Rows from block 4 of the text encoder of a small contrastive image-text model, named by matrix and row number. Rows with one number belong to one neuron. Each number is 128 + 32 x the weight over its row's rms, rounded and kept within 0 to 255. All counts start at 0. Numbers have three digits each. After the name is the row's rms in percent of the matrix's.
After each neuron's rows are labels from the 100 texts, of 14848, where the neuron reaches its highest value: "tokens" is the input token at the peak. Only what is clearly more common there than usual is listed. The data: photos of plants and fungi (iNaturalist). In brackets: how many of the 100, against the usual share in percent.
# fc1: MLP up (text_encoder.blocks.4.mlp.fc1.weight, 768x192), inputs 0-191
# fc2: MLP down (text_encoder.blocks.4.mlp.fc2.weight, 192x768, transposed), outputs 0-191

fc1.0 138:131211112122171120146126119129146119177106103139127142067187126152144123162156156098181123119141207163099140162095079119106107161078109147153139117115176066109117111132122089083129163174112083087107094097187130138178141074116136096115132116110183170142139135132028160153082149089154056144173113136173089154141118148155136163145112129094156147102067090143132147148089168143100037210117097131104121148132090172165149145099163156152120100103102147098117127099124134162188116134159102136109171132065091153106114098101152069158078132163151116135100084089128143095183152137146147114
fc2.0 149:141115110177108097174126159108093162176069099134152132126144156127164138121128088134187097104130218134082144131125119089082132144046141156154059120129139117122023108150111085090133158184128072111126148137101140125145127126101144147136093137099141167127091159165107137132075171131208105118146087118146155159128101142137162121051099117153170131173115106158063137124130159147096091171125162185119076132127075105073154131120081136161187100126117129133092128068120100109176142185186125164133168191115112112130090098155174111157125154125171148118102155156129080069068116113137121154
tokens: "d" (40 vs 3.3); "o" (27 vs 5.7); "f" (20 vs 1.7)

fc1.628 076:151083096143123142137136106177127098131099111176170156157130060170144153133168120093097105090074177051146147136139141092168090146109098133107167152135078166169149130130129145136129170126094141090167115189168127055120105191157115089064143059147059134155146119186135098138122097088118107085206128099146104136070145138142178130166188137161083153106085119077064145149069133111105154150134155077107139093103200116142105137227174151143104104102096105067110103071135133168138136101096116108129135177147123121138138125146102146120169130117137157108138176104140129136144128118109179144
fc2.628 064:107162115098095043166128107146097150134156149099123142111145062112125126104122075107108098117157161130153069061127126013224141155131090133172153153143125133118152107110164142147149096130122112118161168146137108084123105113174150160117152042162117146162093112154128110151143152150110134071153169134137059154143122087149129112176119163108114059132132117142107088146122103150156140159132185071107172117185153086132123178151196142132099009172082132127142128134120105099129088153082147158133167146078085131165109096124089172124162129092170130136125165115148108131121158120152136086
tokens: "r" (46 vs 5.7); "o" (35 vs 5.7); "l" (19 vs 7.2)

fc1.75 061:126154114112135198117173131176118133128165097142132108095149174146154126144075140143083191168098110157122146128136081112140032129132115165150131106124139113132107090076104153120127156140137150097152155066108111170095073134211111121100190158145126108164103117164150118121125160106182152127165147146119106110128164122097160130142152157129089168100114070159126099062134094071100162122118105126122142106152137160135118140168081144123089141119046115189092106145118122142205108081089103238074186130148145165076113135144112117146101080147067160177155137092097084122142122135078190130
fc2.75 059:137100121138131179095178135126088118103126139123125108067185151089133137143090088067093153184094137162149147071165103061170113145145098154167151095159186121122130134134116193143142164164123085108147126061072056094082053167200083080079157142168121109142122106149147169121144134175177162136180113137096107155119124086097135096122129156129106171135105094135111075087142129106097178112108143146142132078121145181140139179161127128178134066115104158159074090141130149120204141132128118212102175125149121170141095125168147133148119090173096166190125158141105106142127119116110128113
tokens: "m" (44 vs 3.5); "e" (30 vs 7.9); "r" (26 vs 5.7)

fc1.42 106:121160122110114068126113140083154181128152135167104098124113105109109129148107093124116157169157112126174140121142092165078078145118145119144189154068112120134084191183087097085108144099169179204134130139110163166082082118116099092097165121119143093175176144089087097144180137117095149142187167151108139168155134111175146100129138085156190113144130085113084135127122117128137093166131107111183143173112076134141127158164067105160155091127106109097116057099189124140167091187088041163085112134132162120113138131158103140105083119122133111103123071131082137103126160179197191173
fc2.42 093:094144162182118165080102125059124140080067143101090147146100056073168153105149116107143143174138102127112150190144117126113122123120161146192161138067053175114163159093107189111170124131141149181169123078157128108075118134083113140100155071105115093155117133148113118169095182115159154160174137126063130155135127072128156132123093157115165105130124155097107116170156144145101125187125143100195087164103076147168167136142092164124149071098064128169145116135143124112166117175106099130105158144097130100150176127123131090172116178141141078068118134140109095124168117167221138134
tokens: "m" (61 vs 3.5); "l" (22 vs 7.2)

fc1.527 112:162113070152149102109102069111147113142121135143129104158186202116077142119140097121083113121088049127129187089122147119181119126113175108044188122103080095175137126114134151104139138099136185193157104067069158123123163095134131104148139124113137118094165196140182131167132159138078107154086109111151099099156171169171133101144133116086132096162192145165107203172083120141147100131131136109107148163080143163097137095147101139177142142124108151151065157152089118104041146151107106079155124156078136178148158128129122118148155158175093142120155148090087190115130095125077131128
fc2.527 110:200098095174118083089161076160133113106146114132171078168145185132104112072103082127094108121091070148153150150117177145169123091103132093068123118123137157129089150114117102135117131121118110113091084137081163114151122126115139116079127138215162101118171178143189150180147144097128126153079099100188125086133153150156124118102116111121129154122124096116125173140075136135157125147138127125093133152067207152138172148121079110213135150099095128165099112189115151098050143165071104139136133124097173161119128191079123133119144179145119137135159184083139176119188079137077097073
tokens: " " (41 vs 9.3); "u" (23 vs 2); "d" (20 vs 3.3); "i" (16 vs 6.9)

fc1.329 162:091116119155169115145130106119130132116085135143170221167069130127106215145090187130124153087114135145156085186085100111119099123120112112140173160146088176168081086083088082132094148097099158126104066117166133084126109167119134102131122141185139049119174198147100109128119157114091150076157108154118119103123147196154134160124088141128087168145163129079177135132142149130116146106147121170120144128120164099119142155108165161130124143179091087093086123094161098175161176072121120081158157128155108154097161060126085164167145155104077156128033134129126176134137106156102107168
fc2.329 154:098146152160145128135146124081140114141162133099156122117122155118114136121135134142184051166094108141197109146078144119138170118186158136119094138171107104186129093118139172152107122103111128113100113158146127092199106148135178143142117128120132095114108120122075108082156121131113172106079146154170096122136181122028175141097078150115087165122132117087110116158156117148124146127100101166164117102130132087126134157077126172111172125150099116168041120087127134121103122180110104078131137179168081094108181238107099178176152191155147159134012167101143149075131143122106107125
tokens: "e" (42 vs 7.9); "d" (23 vs 3.3); "m" (17 vs 3.5)

fc1.389 135:144126153101168118080127091143167127122141143143111142154188168184086063143118155056080148090148125096138129066117126133089151144139131079157123148178137102148160121122091111142101109118120102127084103148129144109150133104112103130130186115141072142112113190123177081177128164130099139207221066125114123131118039125137125140122133120128145084111093060139123072146165118162186105144136097114146157106127177121124089142162135116111109097118173103167140201185137123107096157077146122095057122123140132108169113154179121054106104140170099108129204185131168179142103137190109123112
fc2.389 137:095163146121125127097034102190135098133104144126073134152195150134077154129143196128115096074145138123164129103125112105139096145114118084151119180070154102188185123096119153140083135160137155071105100131124136097151085092132128130138172090132114149113065172102161135118160145075105114190121082115114097127087134166098135126116164147157133115157090121134114098112182169139184154107109141123157170091151169162176142142152122138082178128153081127163082154127163092165134158074174124114104138099180074126186139122147083122121111098175099133088175143148120106119080109118215230115
tokens: " " (68 vs 9.3); "s" (32 vs 7.1)

fc1.480 064:084154150134093146058110128098099100144058067104119167198152218096134074141092130123061115173106113098129132099123119161098181128143101143172151136133109117137126106149108112126129098111156135122133150110167139123093146155097101114170098099123187165110101134142146121113161122149108138155194160121098146114095143157076090090193124129209155134159109124107059143118103111147180146180125102094154174078148124135091063182145162131104106185155148161159181118164085130067111131208108188103147136071144108144089148119052194152079146136141109122129111088153111136098119133159129104148
fc2.480 061:060130113191098115052148157104110152156084050071090172149165158132162113140137115140110125129151107152102126126151128076151140119089135129169103127134060138160137097154146114118123111153098124177115122123195181107085155140114110142149087095178166159073126025160134122054191163138116141136104150071162098131107130159106136096223106157146193099134111112134072122196079131075133175174137109111132160163140104143094138147140135119124114171141103124090172163119099134124098136195103137107151115088163115149153156156120137151065116154173111119128126108116136132092183101162070121170
tokens: " " (43 vs 9.3); "s" (31 vs 7.1); "m" (20 vs 3.5)

fc1.103 064:110147100150148164124177121175137113118094126143166100138110151157114105138119146124127133177088148085089170098123105170116162174145143106146164074119098123176101120152094098069084177117060103138126084096166179096087100149129157145076112126103101128124147150153190118081154142110132060076107168103129150186119142062132128169106174068157179127113132124121135160105116103086101118101128128145113088056092107090199152141200167129132077133143127109101132130144143130131086141107101116163194119120157119109166200076109194149169148066154162122095158154083078117154124190163098137191
fc2.103 058:170139081130101117169119083113123153114216128111153107066127158116123115152091154135118125139128133122042118175062143139136152133162113156131098082144101135110145202080106111134172195080088148203116141090118165117118071155121096175095095103092117118156117120134103154122170158146087081125144121091177119148192152123143191106132200114131123080119088086123164196128130134055162106098174122142123135120143117074151112105113178124124134110180112144152131127084131095150092158088188128171120203117160079127125158106178159130159146062115108090172169092110151142104125092109079139149
tokens: "d" (41 vs 3.3); " " (35 vs 9.3); "o" (24 vs 5.7)

fc1.349 103:143133149118166151137097165168145115138152166170091070110103138138167109106148135128114117094106103087146085114152108129123127124119106101081140109107138099101091165123116184134184125196113199146104129113049144107069142075042106153145151085170113140113131135113101097166136121138109105058119123108156131101138165205100169104133142098114132165127182192135121132138126099070089139179088158107125170096107112153131072090148123195200085143153173106168071151122118114114142110139206128149152148194085096188120168145111105114128068131154136132150111152096087133153098125181060155181
fc2.349 103:117182151138118122179121180122190126179174119116090077065130144090165122132107144118108123108083125134088121118139106146114120140125111037065152105123133149091128120092146118162130135136106156163163110176084130176143125135098055178150094114152115132085098109107068131155133135152161101109084132133139126097121201184084105143186108107147104167107125199146124115130139087109159208166140076116132148110117117132160132091146104159130086148174150076131116148101097107122117077134129090141248154170071084173156171147099105159078115128175132108114114190091069156150152103112129131169
tokens: "," (55 vs 3.2); " " (41 vs 9.3)

fc1.404 039:169145078104108117135087121141099159186098153203108084151094098126078178095158128124099095169126127123118130112088162184152147125118148145106146136110172085101146107094150088156154112134179107113054077140085126096070155101105135080147134128139132130167139142201114181203159182123085134152096106080137136143132151155163127080081105160144140087129141109172072137125131154087143111099116147132199086113172131154135143149113123125136111137163145108125178102142147142108082147130155094177150099107145070181108081078232204167111104137118115106149133100140085163111123154044087154139
fc2.404 036:219117111076153149150103129101081123160151149135125140124103138082082142114185168123175124128133164134091089159086115097140162122136123138110158135131154101029042120167140100153073121145071099168119084084101131094105122098128087125083085109099102157170132125137174161183147158097113194187107114087164177169146123139156117110140115124174138105127138162120086192075129138144082137095118111145125065115182178121198138114141123146141123139136156139103137124117096086161060137172086117172174162163162121131174118118136131146103153120170060106145185090107111126076110153101093113079
tokens: "(" (63 vs 1); "s" (36 vs 7.1)

fc1.459 071:123170110134079126101133120162128052173162182136190165120082125113141123152148104105175179140132145204092125036147165179126093135102149076080196100164073174179099142145128091160104102159124119133133072121096131139116119100123133116171103072112143117102130144144080137114158145143205078150083143151101130154090102083157129099081158157132126165145136145111079120131169106147101056169124122067149120120114196152111154113157104098079106168101067132118165181143111172164153128125138107143144129154169081073128114092132080124145155167158100111141095084131131119181127144087177084142
fc2.459 080:119171132145125131123120140159091091106162180053181161107098109135143152128077124129125169122125131147166071085095145152098126141170164044112173083141105130171147157149102070144131065161171105180135068146092163125044144131146180124135159097146136090131165196159084100093136255125152088129081188123100131121133099109113167093070130154131151129117140074131136056095158104149124083167118083117126133128128162167058084100190149128143153148123118131107172197111161169124130171127150131121113135124152087106126137128139079120132135142155103110112156067140155136118127109114133104130
tokens: "r" (43 vs 5.7); "m" (19 vs 3.5)

fc1.140 122:112204128113097077107141151167126134180153121139170138097140124126090137161140074160121117114149163061124151125073088138141114132134101146134174077138196071108172104158150124109140176120107105060138181088196074174112146124109140118097139129117101109141127084091095158184094154132176127169145138164082134131177176168164092156121119128127198151116114092120155124055137123129119113111110110050135145144083179116168122065062141091129073153134167146106152087129105146150163132094100132098098125114116161120104183113101083079166083105112129180175095124132117150115169215151145087154
fc2.140 124:124075125146128110052113176168101114114124172109145161132076149166120148105092112146128054089093132095114150120117104148157088091133129091139080099139154104112196144188155133144130110153104120143153134136175081143189129105080184123130125133108139120148145096103164164204053136131153114178175122155088146107150171141161133136065089071124117203126108149122112190066145141137142126117121124068114110144067152127142111088072085143146111085171097175130130166168099120139159163043172101111118164179104178129141179103138088114167109168091116120145119172141131177081131147133147064151
tokens: "r" (34 vs 5.7); "m" (33 vs 3.5); "e" (33 vs 7.9)

fc1.124 066:109109109099085165116134127151150131156128142089111188099132108112131067160121139103110154136111085069134142179171109146086040145135171110104149106107212134188125120156139090138155140094171128169107101120141121110131067160133092151157149121127186120201138118175103134121077229133109171113085144160135199097095120149156126111125142138111181154058117099168136101197145114138119136185062172138142140087120152112151134109152022133152120085158148117112177106112166142132132143159092079116100172078106120131156087121105163138153134138141081089115126107128141085131064115187103115119
fc2.124 059:142113136094059197109114135155148191146126135129126099110125128117116044152147135078116174131140106151118141108180099138120108120141191124115147101088166130183105119077150133149106187128158167194107119101121109097088146101140140144072158164126129139148138117163076162104107162130189123084158124085112155137135148132135170148051143129129137131046102087145126087156159080103164133169095160096162167104154158110196155109151096152129132090156124148149121063143130070150176174125124070162060176082124171078115193114072134140142119150159106090172111133124154081109087097085076109082
tokens: "(" (40 vs 1); "c" (31 vs 4.4); "f" (29 vs 1.7)

fc1.408 030:135107129081079124132123129142128093171101155160104106120097082148101164102097103145133145098129116106140162110156103150144110133083148171138157195099138104153129108103110135098146102165137132147146074137157154136152105151115134114082140158100117067164083156106161168116077223094112088153125122162116092179108168141130073103075080169108121171097150050148152140098121176091159122153151099155161120096151119104119174103090120191178113107139138105126153124125111154096047209123117150106153136146199133132101160100157176170209125142098142204072163070109137104072084161158145076112
fc2.408 037:133096164148184108146133086109087101116181165205100156041112115126126147126122077149145104091133097108102104140069098114146091127115118136117120146055098104149168106168170113115077042158134119166139159132125121169125130136102108216174093132134098088197110131094182186111128179121153124146126152135122132152130133155151104106127099146137175047119150045169149186146092115101114112202236132084155127120165147143161086130104116131142123157128131152155162159088099123136076096134098087104091092124145089111190166145165115147131136138079133160169134143140127102117109146153112133098
tokens: "r" (39 vs 5.7); "f" (36 vs 1.7); "e" (25 vs 7.9)

fc1.629 088:181181162168091164183141067142107124170167084208160105098119187215079078135157119092107113109111198168111104090140124127131133148123061129148143172105153076140136152197144173118146150109164143105120164112111132169179085134168192089144120116126129173122108060123064094104120152089133100099095163167117137133147130126187107107099126148089135149148087124090122163096084148068161119134181123102124180146130130058096090095120129153160093111129108131115175127177122118115100184116147046116138109114127125134131146129149112106094084102142140134169095151118132116089191142128142069095
fc2.629 085:153199170152125119185151087143196127117096138115105116075157143192066109145124094070099161082104158146127138102197128126168152120120103129148104180144138118124106115183149112123156102114110104133129190092106074117142092134148234083138119117140100145136051102126116130078056183139139098095085131126135120088166094082075142106080128166123153100128092104126089138096138192091115162159151158124146172092121119122135115131108124184186144123145170137132136083211112100131130140160167096166183137103153168142055139127136104098157091065125142141165101134099100098112143084112086154137
tokens: " " (50 vs 9.3); "," (33 vs 3.2); "r" (17 vs 5.7)

fc1.297 128:102195150146099128118170106149152118158145126123132126182113095109114108151134066078112179167102096126093144127088148099118099127099113124169167144081155129143133130111167110129176114110092095053134145148079124127095166075065164137132162180169137135139145160156150137066147158144093119096119111075125131065125077077121169120155159136152181172115174081136119146081149118062175162128077155139119160072152123156104143152077119071129173132119148135092105164133161130102100116051150068118167150101167142232117129080151175123195134136180104141136156077172119136147107082099143161126
fc2.297 124:131163124157092055131101164058167157138156116149183130141161106129178117102153085067151173137116114098072136142097120108136144133179103118113117163059081168172115178114151188133175133078097090104098129141066091188108090103156140134149143150156129128155137124184140131091132126179131127100154077070170062118118090101154132149147154107142121189091153117149121097159123183150163131148062133138104104130095106133076184162141138124174137156137083147180075190111134098106127120111153094065067174109131135102138149140143158097209185114071103097132124105152123161086097099135148106120
tokens: "(" (42 vs 1); " " (34 vs 9.3); "s" (24 vs 7.1)

fc1.431 098:148060051122146069114104143174126097113117120064133130104076092109167106123128161138145172140088116129093123141096110109090167165104082156139097130164092178102158109165140134127120135119125102165110149168139072156117133146131111101126193090081160163094195103119140137149135167167153181074171146085129136113143097125139096131139158135096182145080101069069135097142129101131124184115104078194083166175167095112134127130184134127159128110121181163049180134137098152160100147175154115088164091164104132132160168123094149110125092207124115148117092135077136142189151079129050145117
fc2.431 093:156143105114153037146119141084140136116165192077147122125139110094119137119140169137142217149166106146138141139143132151156133202145129043148066095117098103158095131092152154149120126141102123144077067157153108142114129146126154139128160180124123152121186101114056198111123151138146141088132169122153147115077092122145105059111161107099153083182117118110170169152134154100113140120137137124117093131103095163150093106126061148117190148160093219104157128099113134121041109131136141133143125115134133131169181144062142094123129135110103075149171112083169103129097088179083212112
tokens: " " (64 vs 9.3); "l" (32 vs 7.2)

fc1.229 035:125079175097111114064081116156111123124170088122120169141102117146149179143126204132156154154090143142079066128094104114145135133094110154110123132124183073109139137159091164112105116132070112160125102162147068173104104128120147120060126167106140126164155080077113135146116119143083117145176167115148220114136091155124075148042141090127101112118116092122101109140155124126126135109151122154092113124139147169124149106188089176132157089137171168143194080134104109139101164171108110043132083156137144205139160131137128174100156138129116112149118110071164205193141071152105186160
fc2.229 040:188143127145127066060074152131064095109131067075119144112127122103107141123122127137127166097129095179097073124107141182151110152104106162132088089147133134109122143104177126099126083119100094176182128161105096151135163185199145137114118118121153141129145063057101147115167141063121110114097171111139138114202129150155136094021137101154144064188147123126151166151113093100072122133191110120093115133133105130113138143181119110104167084170142118099194108098130119146051140141128138111116063130132116133173182143136147140162165144119095136150133101098182127185112097162071164141
tokens: "d" (29 vs 3.3); "a" (28 vs 12.4); "f" (22 vs 1.7); "," (21 vs 3.2)

fc1.681 081:092143143116146095132103126143101143223132137160113103129146052125146092133057153080098145144106111143134123176074160121110075109105094131156160134084121177148157181155123134143098099063181077126115120188127145093124093146068154102109143103111170084090138133067106121168161094135168188105189133148052148124151182092127054135119108150153196094112136081098114137087179129156137134129103104116102138143152114120090158121145119073168096145118120189206086135160164113191115111087176087160172104150135141138093098134122139131147109162190149117131157133170140109161098093093169121126
fc2.681 076:086167142119115108140114096137096117157154135139104137143139069122150083129165142169118154130033136138123101191032106065089114109161108149149098170105136134124182203088095137115174151079076118128103169182134134143098113166080144144124142152145178097127119074078157147140156094106142135159183135115131105101133178073127127091107163129096119134076153105168147153080125170132106135123077066140121178134138099141108105151156107081183148185105111193187065163143151099132108086157135135140160160114110148065101110161112128064159123116181100134097159105192141132147152141091163133175
tokens: "(" (42 vs 1); "e" (36 vs 7.9); "i" (22 vs 6.9)

fc1.465 122:143160105117065126129127150118127097136126149193177159158163148191119112120124166134107121158161106111191137140144172119099117147090122156095143127199125142095117170100143099155099063101098100154145117156122112128181109102105088157116150149091220149090088114100149090128117158097075088161116117108138120168079125168139076140146154097179154146160130125109177127119173139141125139034080117123115128177144049155136093137119182127118130132113127148206146058127134140178094131057171121160127108130138177149098149131158139171058123119157154128094064158124111077102080060097121068118
fc2.465 115:118083172098100097129119115102061129162118154133129104064160103123096132141090147143091114110079098147131097155193080084084137114180113120196077121133149102143087200129123156143111130132087110148070131136128098130107097173108146176091203136098149174088131064122110131154130107135145119116149144156131094151140139092118098134095178173150145157154172141131124086109153164080151164073146081130103189139149138128146103173129132163066162215084099153116101124106173132114117144115126123162106166176071180135138184210132058160145101188156154124102132087125128144194103135126109126184
tokens: "d" (36 vs 3.3); "i" (33 vs 6.9); " " (31 vs 9.3)

fc1.400 077:116188132099109156085141091120131089131101139088087123054094149131111188105138131089080144093113161101163137060137091126128073148144123137183071078139126144105152133129090179070195108159148141123129171156142123114123141092101133138142123086106140127170121115111125119171169143160111171086092133217166145119114109110127164161177089074167085174070136075175128120143153073135100133147146168158152161110105138144155165109140106124093099159142128149253117103114141134120119090131070156094154140117172159177125117151171178169105098104146114127156091136139091171161107070090083102169
fc2.400 069:116178118130101192102130116085112162047100085106136062107099219134099126111104055131208167108152173096166128007070095077132125154158070140145097153126134152147146141142121181082142111123141125120119120092097190104153175124101124146182132071101116065186114117155171161156135149170139110093108135172156151159065113106134134144083094118136111124103133137133171146135154123097063132103143137136077112114155117125159093141124119156139138184183110081143123187147107110183125118164130090139158141138157127101142085154199125162160127094154149157132128140106137167141134112091154121146
tokens: " " (100 vs 9.3)

fc1.320 130:095153131086166130134105133100092126173131132152152100133138100143148085148077160083088132132127128132142111175096150133123096106096065163180133132102115160158157187142169149157072110061181086142113116222120133109090095155075173109129161103084164084087144112090115132160170107150157167075191125167078148101138154112114086110100120129181205111095103095115106114091183100152156133124112128131093133137156070091104119134115142123206134157105111189236095121159159128173119135111177096148130127117127129144066078089134126121168105127215166108150146072144121139148129118117130142111
fc2.320 118:097156140132092097119106139116077124155150179127127107139157092110144108125114111157105165147092127111169084149050065073107117145155085164154075151138126117135205187095118182136153151080095127140125170190131065153125094156083139157146136125148163115106118047093162141153163103136135109124177123145126133089157160057108081087074134154100130153117124109163085124129151176188112096095091095130096124136143118122136095182183115083181129163076100127188086141135128105150154124173165149127174151138100146096111143143138144073169136094214099118109131106154158107168183154100154104212
tokens: "(" (42 vs 1); ")" (36 vs 1); "d" (22 vs 3.3)

fc1.691 085:180159056147127097107146146113141146155163098130136100117153081181150134119173095105113076077141074081091226167128086077139131115116090130149098184115154121114107137172176144114135081145150156081129184150150134182122143161134121091163155177100120150145133140098181151076102090099112179113134165132155190138143092055111183141141148116159143102108080139083155144133146092131131112065121131149109075087122206117133101087121106173147104139179085109164131115122164145119091182119100058140142160154092191162107139120084121165130107131137107146130076063147104169187112089118139111116
fc2.691 074:181158145133180152149135144137105109072161070104097128127161089124137146107201137045164093105108128066121111116120115109153162136174105143142061223105118159152128103173108119074129055136127128145067170178092192179142029154106129093164140157084115123102184076135149113106129151129125131111097094173115163146135084083041099149108131138145153075114158156144143127121188137126103170128137154160095117116149197100104152112105157080153136115113108101106154113147100102083190102111175124156175141149112151134141151145107106077118088113148177144099132119122101090131143124114174123104
tokens: "(" (27 vs 1); "r" (24 vs 5.7); "," (13 vs 3.2)

fc1.379 040:100151098097178110138134143138096101121145140185086124142130143176149157121119077151128171099146070121132141064188105148154149127140121114117093186131193130138119151134046155142094120121093159186108158139130123111155114118134108134094101094157165166116126064151145080123131186102126133132095147069125096112150113140087175131122100125176176167082136092103097114058132118108077216213098147158128131122129098127119112121101102179093111055150113129069073141162158090145139186135074147122143058165117124184099110117114164138188167117121129147199160159109085166119124098196143135120
fc2.379 038:114151127170156091131107145134135068084148102111095091050141166131112129096129118118136162080152124161115088091154144161112106102122175135069111116107139126113144096117116171138103161129090174197092207182140170153133157168141059153085137122094127142148091118119107182162168176097185110129075123075132083104181167130089124142125092131126150083058110042150161122140121094178145125123131126149135157139143133175094083134126105095085150056130157150128143147081095107192063156130073131109165047113142131145160133168125154106183134131147094147152137128133108150183111087138098076078
tokens: "r" (28 vs 5.7); " " (27 vs 9.3); "a" (27 vs 12.4); "d" (18 vs 3.3)

fc1.514 096:116140143124136101130084104136095126140101137131125135149127192148113076136096133107122170126146145132137110120115116103145079145076117049177135173154150108148161128105079254074133139187162142153153122158152100097130117147095146127209110108093186126155133125162153152088091127134096133144129068167099083141120112086195134146157178150100153062122107113093163154118134070101150145122149118150111098094078165177133137092152120192040137166110124122179112186136159124116165110130111110119098077187150142127102138089181112078085171104116163114090124113142050193146151097127103116150
fc2.514 097:154110146104121095107098115181117141121126101148125128109138168115141100100115095097139153097155132125121189105157144146174086130099164106150118097074146123153158086125079244107111195184144145136091162201148087108107101175079126153170154123079166090193128116146118152121111177121114171116162059147137057136098091103119140139103127093071144111138134130169148140108158115088180137158107073129088120096101193143125144137142099161073139154097111115161170163147142110143166135111176079136106095128131105136108157096186074095157226178171147099072123114144105137150193140098110126156
tokens: "e" (43 vs 7.9); "p" (34 vs 2.9); "i" (23 vs 6.9)

fc1.637 026:155104101163092145092114161114105161140171191115055133160126143100128167113135173155131181091131145149137049096162197134144096076123128135152166081151068037155111090124139097108133174115082094160134093177071115150133172114140126085138189128114114141078087124121119119119051113115136127133162116142083162098142123091136125096160078145112145136101134159105159065106168161155136152168123144128087081169105138145157134089121157085086089135102147158093107121188095161096154098087109127107127112175226118103147146148092156141112120046140132113144130152137146164161187194140154160113
fc2.637 034:140069095170162096119121115125082143125200117102103136090141136114109109121158139150114143052151137195092113112147174131096051100122110172133165127115077099155146106099196104043053126139130081172149138151120071153140155167126160196183100131134133121112095121129184139110132127147132160107126158156068153159170126091135122106152148144085133096093160126129188163169133131114122090173178078103122150114183099162202115092175143056050110099097150103114104108128105089107116111165142068114108091086148083166165146132154129154105168091083135122156090152135150144157139157131108148097
tokens: " " (55 vs 9.3); "r" (45 vs 5.7)

fc1.123 144:133143095152100120085119124087111116120142161124060080112141111134126086129109096085122129086104151127096187148105164129105114137099162141111118135168120100154132117132154160123174197085202119177149102147128155171114111111104114127125179076162189099122156117097130081139112094124123089143143091110170158195084181077140140123087141117075165171102162106119053127094177114132138131163128135165152191120126102103134094163203083144108122126096134109101090119213123111126143074170174094038095112080173100152117142146217183149118117170122155089106136107110113131155098155187167128164
fc2.123 143:094167097148116132122135177097125111110113177118098091133140122114101122075151141103104132173137160106080124156114082082088120144118198138091064123169148107114105173114127111160136119118102103122119128113102101165114060125150125109145133074152059127151098087093095144114158131078174095142144105109150174218174129076105138112121137158173098140154093116124133181122188182156069140069152126166193159137138165089170124108118114161076155112058072103153040157109163082085137121114168118175126145123192153103146146143161140081128151182183079125069159121160149100149130096165137110107
tokens: "," (41 vs 3.2); "d" (30 vs 3.3); ")" (27 vs 1)

fc1.621 122:128131139178179075125133171092160178133117132130128100192099147144124197151135114088106120163109105098131118188084108135148159196099080117150128158127162112091122169181122129098157050143114099115160161083055156120149105145142148132100119189159149179121087207091165099126125147166122091112130132135104149078092175090139111084130075147138142123174123151111154120112131118114173036120098108146096140143097158075198077154152134184138143156106099138104122143125151200104130174145170131086086121187133143112066075072137147152099153125103064096113095159116147118139153148115077127150
fc2.621 131:142142126126144136078093114065168150128135115077172162129130165125146170097155097134135113102123109140166135215079207117138167137110138129078126105112171093134126139162105120136136083155148117152185117106071151140144140120155171134091126122188060143146127144116113152118157135141105097065115081166136105152050197138124091132098102174135147156179102130111138073094134129128206077151134185173083122150076119150155121172133107138147080134077114134104129085103181175105162121132121158085126122174144120106160147091114090133089198176137092045088085138045168104132116135108110091110
tokens: "e" (56 vs 7.9); "i" (32 vs 6.9); "r" (12 vs 5.7)

fc1.409 136:202191129154113138091105140143136160194082082095156113109110153179183112172134151161095165097114153192089185091114130138172108141089145146121149110165151130070113119151098122150095089136150114061208098084145106125089151168060130157130141150107124089097088085145182091092095128176156127155109106088166118113145136144130082105128143129162168111109144111087137096107134109116119068097141105188120082185156112058097127111117165160160111148153124123141162134186183142085221064132105143108098089082103155098164154156126081132137095154108094143113155141076125132161142112153114130168
fc2.409 127:130160184150094128165098136075089125137124136103120170155092115193062123081146135098133121148184134184080150141190125094054164144092164121168134172132118120078155102107106133121124115153167118088173126065196111148120098106135128157092123117130142152111128118085118160146156086133148153160186114089140106090185137173112123118125177114179187139110082140121090050135152138131119092116133179169141097188085114149162152137076122136134150134069163113141117140099177139115212064149150151148070098143146108105151067103126094093128116165070147192111116156141110130186104095111156181121
tokens: "," (40 vs 3.2); "r" (33 vs 5.7); "i" (27 vs 6.9)

fc1.116 119:098169122158104058147155170100061141091119103159185241127105150119164168169128133209154107138121106074131159069093062144175140146128107117150094138190116154147054080082115190097185145152088132090168081113092174125113061126104086103128113152157126154082136139176157137168106045156095135137126143156113079121134169070161119151148121124181114104137165096122123139144107142124127081131102098130131102114157130133122153105147130133116095128136125147092172109146121116143127094128095120106126206150091119155144154139166121131086139087151148086193149147123141114104096101091117095202
fc2.116 101:146147097137101129121142184101096133110108103129156181146094199113108178123091120132166094122145135097089133120115126147167108109092126083198090136143099144138069084126140222123184170121136104132114074143109127087090101108133092113091151108136126140122121147144139156061136172130122155069045111115129068096142220138163053139089162148149123142179124113148145114114087151162105071141113133166127123100174155117173099106116152168140123092138128099144164036072117105097079077146174135079125154152109133174152149139129138123112113099195182095117112156102146142141168105112149099213
tokens: "r" (37 vs 5.7); "d" (33 vs 3.3); "e" (30 vs 7.9)

fc1.600 106:134068144147173161120104089144150089182126128104127148086142147114122095154188118124124125110181110157123111132117187179213123138111112169157087065184177150159155139148156120089135108171117144126135130060190112141112159143173145096130130180126078163144150160146144151103046092169107161112121118107106092108145124138146087098105170135146108142144122160089134101143132170105125099175109150065106147126114061052102059167183103095115129132148125111065058156136128121128097103090143145126123149165171141127089111108095135179111056090163182109088139106166094119197163063131113144144
fc2.600 110:125102159121181132165098075164111100161121087129139167061145161094094105138173119112141149155172143159133049146108167191183108148088100185145064072096118138119108149195123086121122090169146100110137143072136153182123103153144172159078119134161092142119130141152087121102139090182146156082132108131107112131124106122094125113121102155191083189112179118059116141148123134135115160174114052116115124143077111047113050131096067101122104145127138145172138102109152139149110145156089108184073179076123126160136142175114094166138142103126153149076136169120133124186157121123107123181
tokens: "r" (34 vs 5.7); " " (34 vs 9.3); "m" (20 vs 3.5); "n" (12 vs 3.4)

fc1.138 070:147124094085112139099164140124093092132150105117106091156142210109180103141126151130096166127142160127158157078119079118127062160111131138188092114100170062113105086077086211110152182123156111106183146078114179178088163149156114112090159151134125131118123125133148191096141121149085136124165147156092122095139122090129147169154121116129115159123118087161147177072127095086105149105117070088149090083143148142129144156139100151149111131085083120201118148095066089128166114119104148189088143182213181168083113163129148166120092159131127124162132142062083141150129091145062146153
fc2.138 061:125115101105135128097127153084057186094142129082116101115131184070115124128127077094117176156143197190138189060137104097167109146124118147171118113146153113151183161137097228153144164156125080105140108083104156159081092122166076112133136131156097113113145115152180224109122179156141133117149139131121120158076100111143151144109089118126105212173070109130140158102130101103114117111127068140070105069137112148171080156171136091153147107125085104166128147127137107106215121119147078144089106155170133123114130123182156181093140116175142135176131162120091108146135116103106152102
tokens: "(" (43 vs 1); " " (30 vs 9.3); "c" (14 vs 4.4)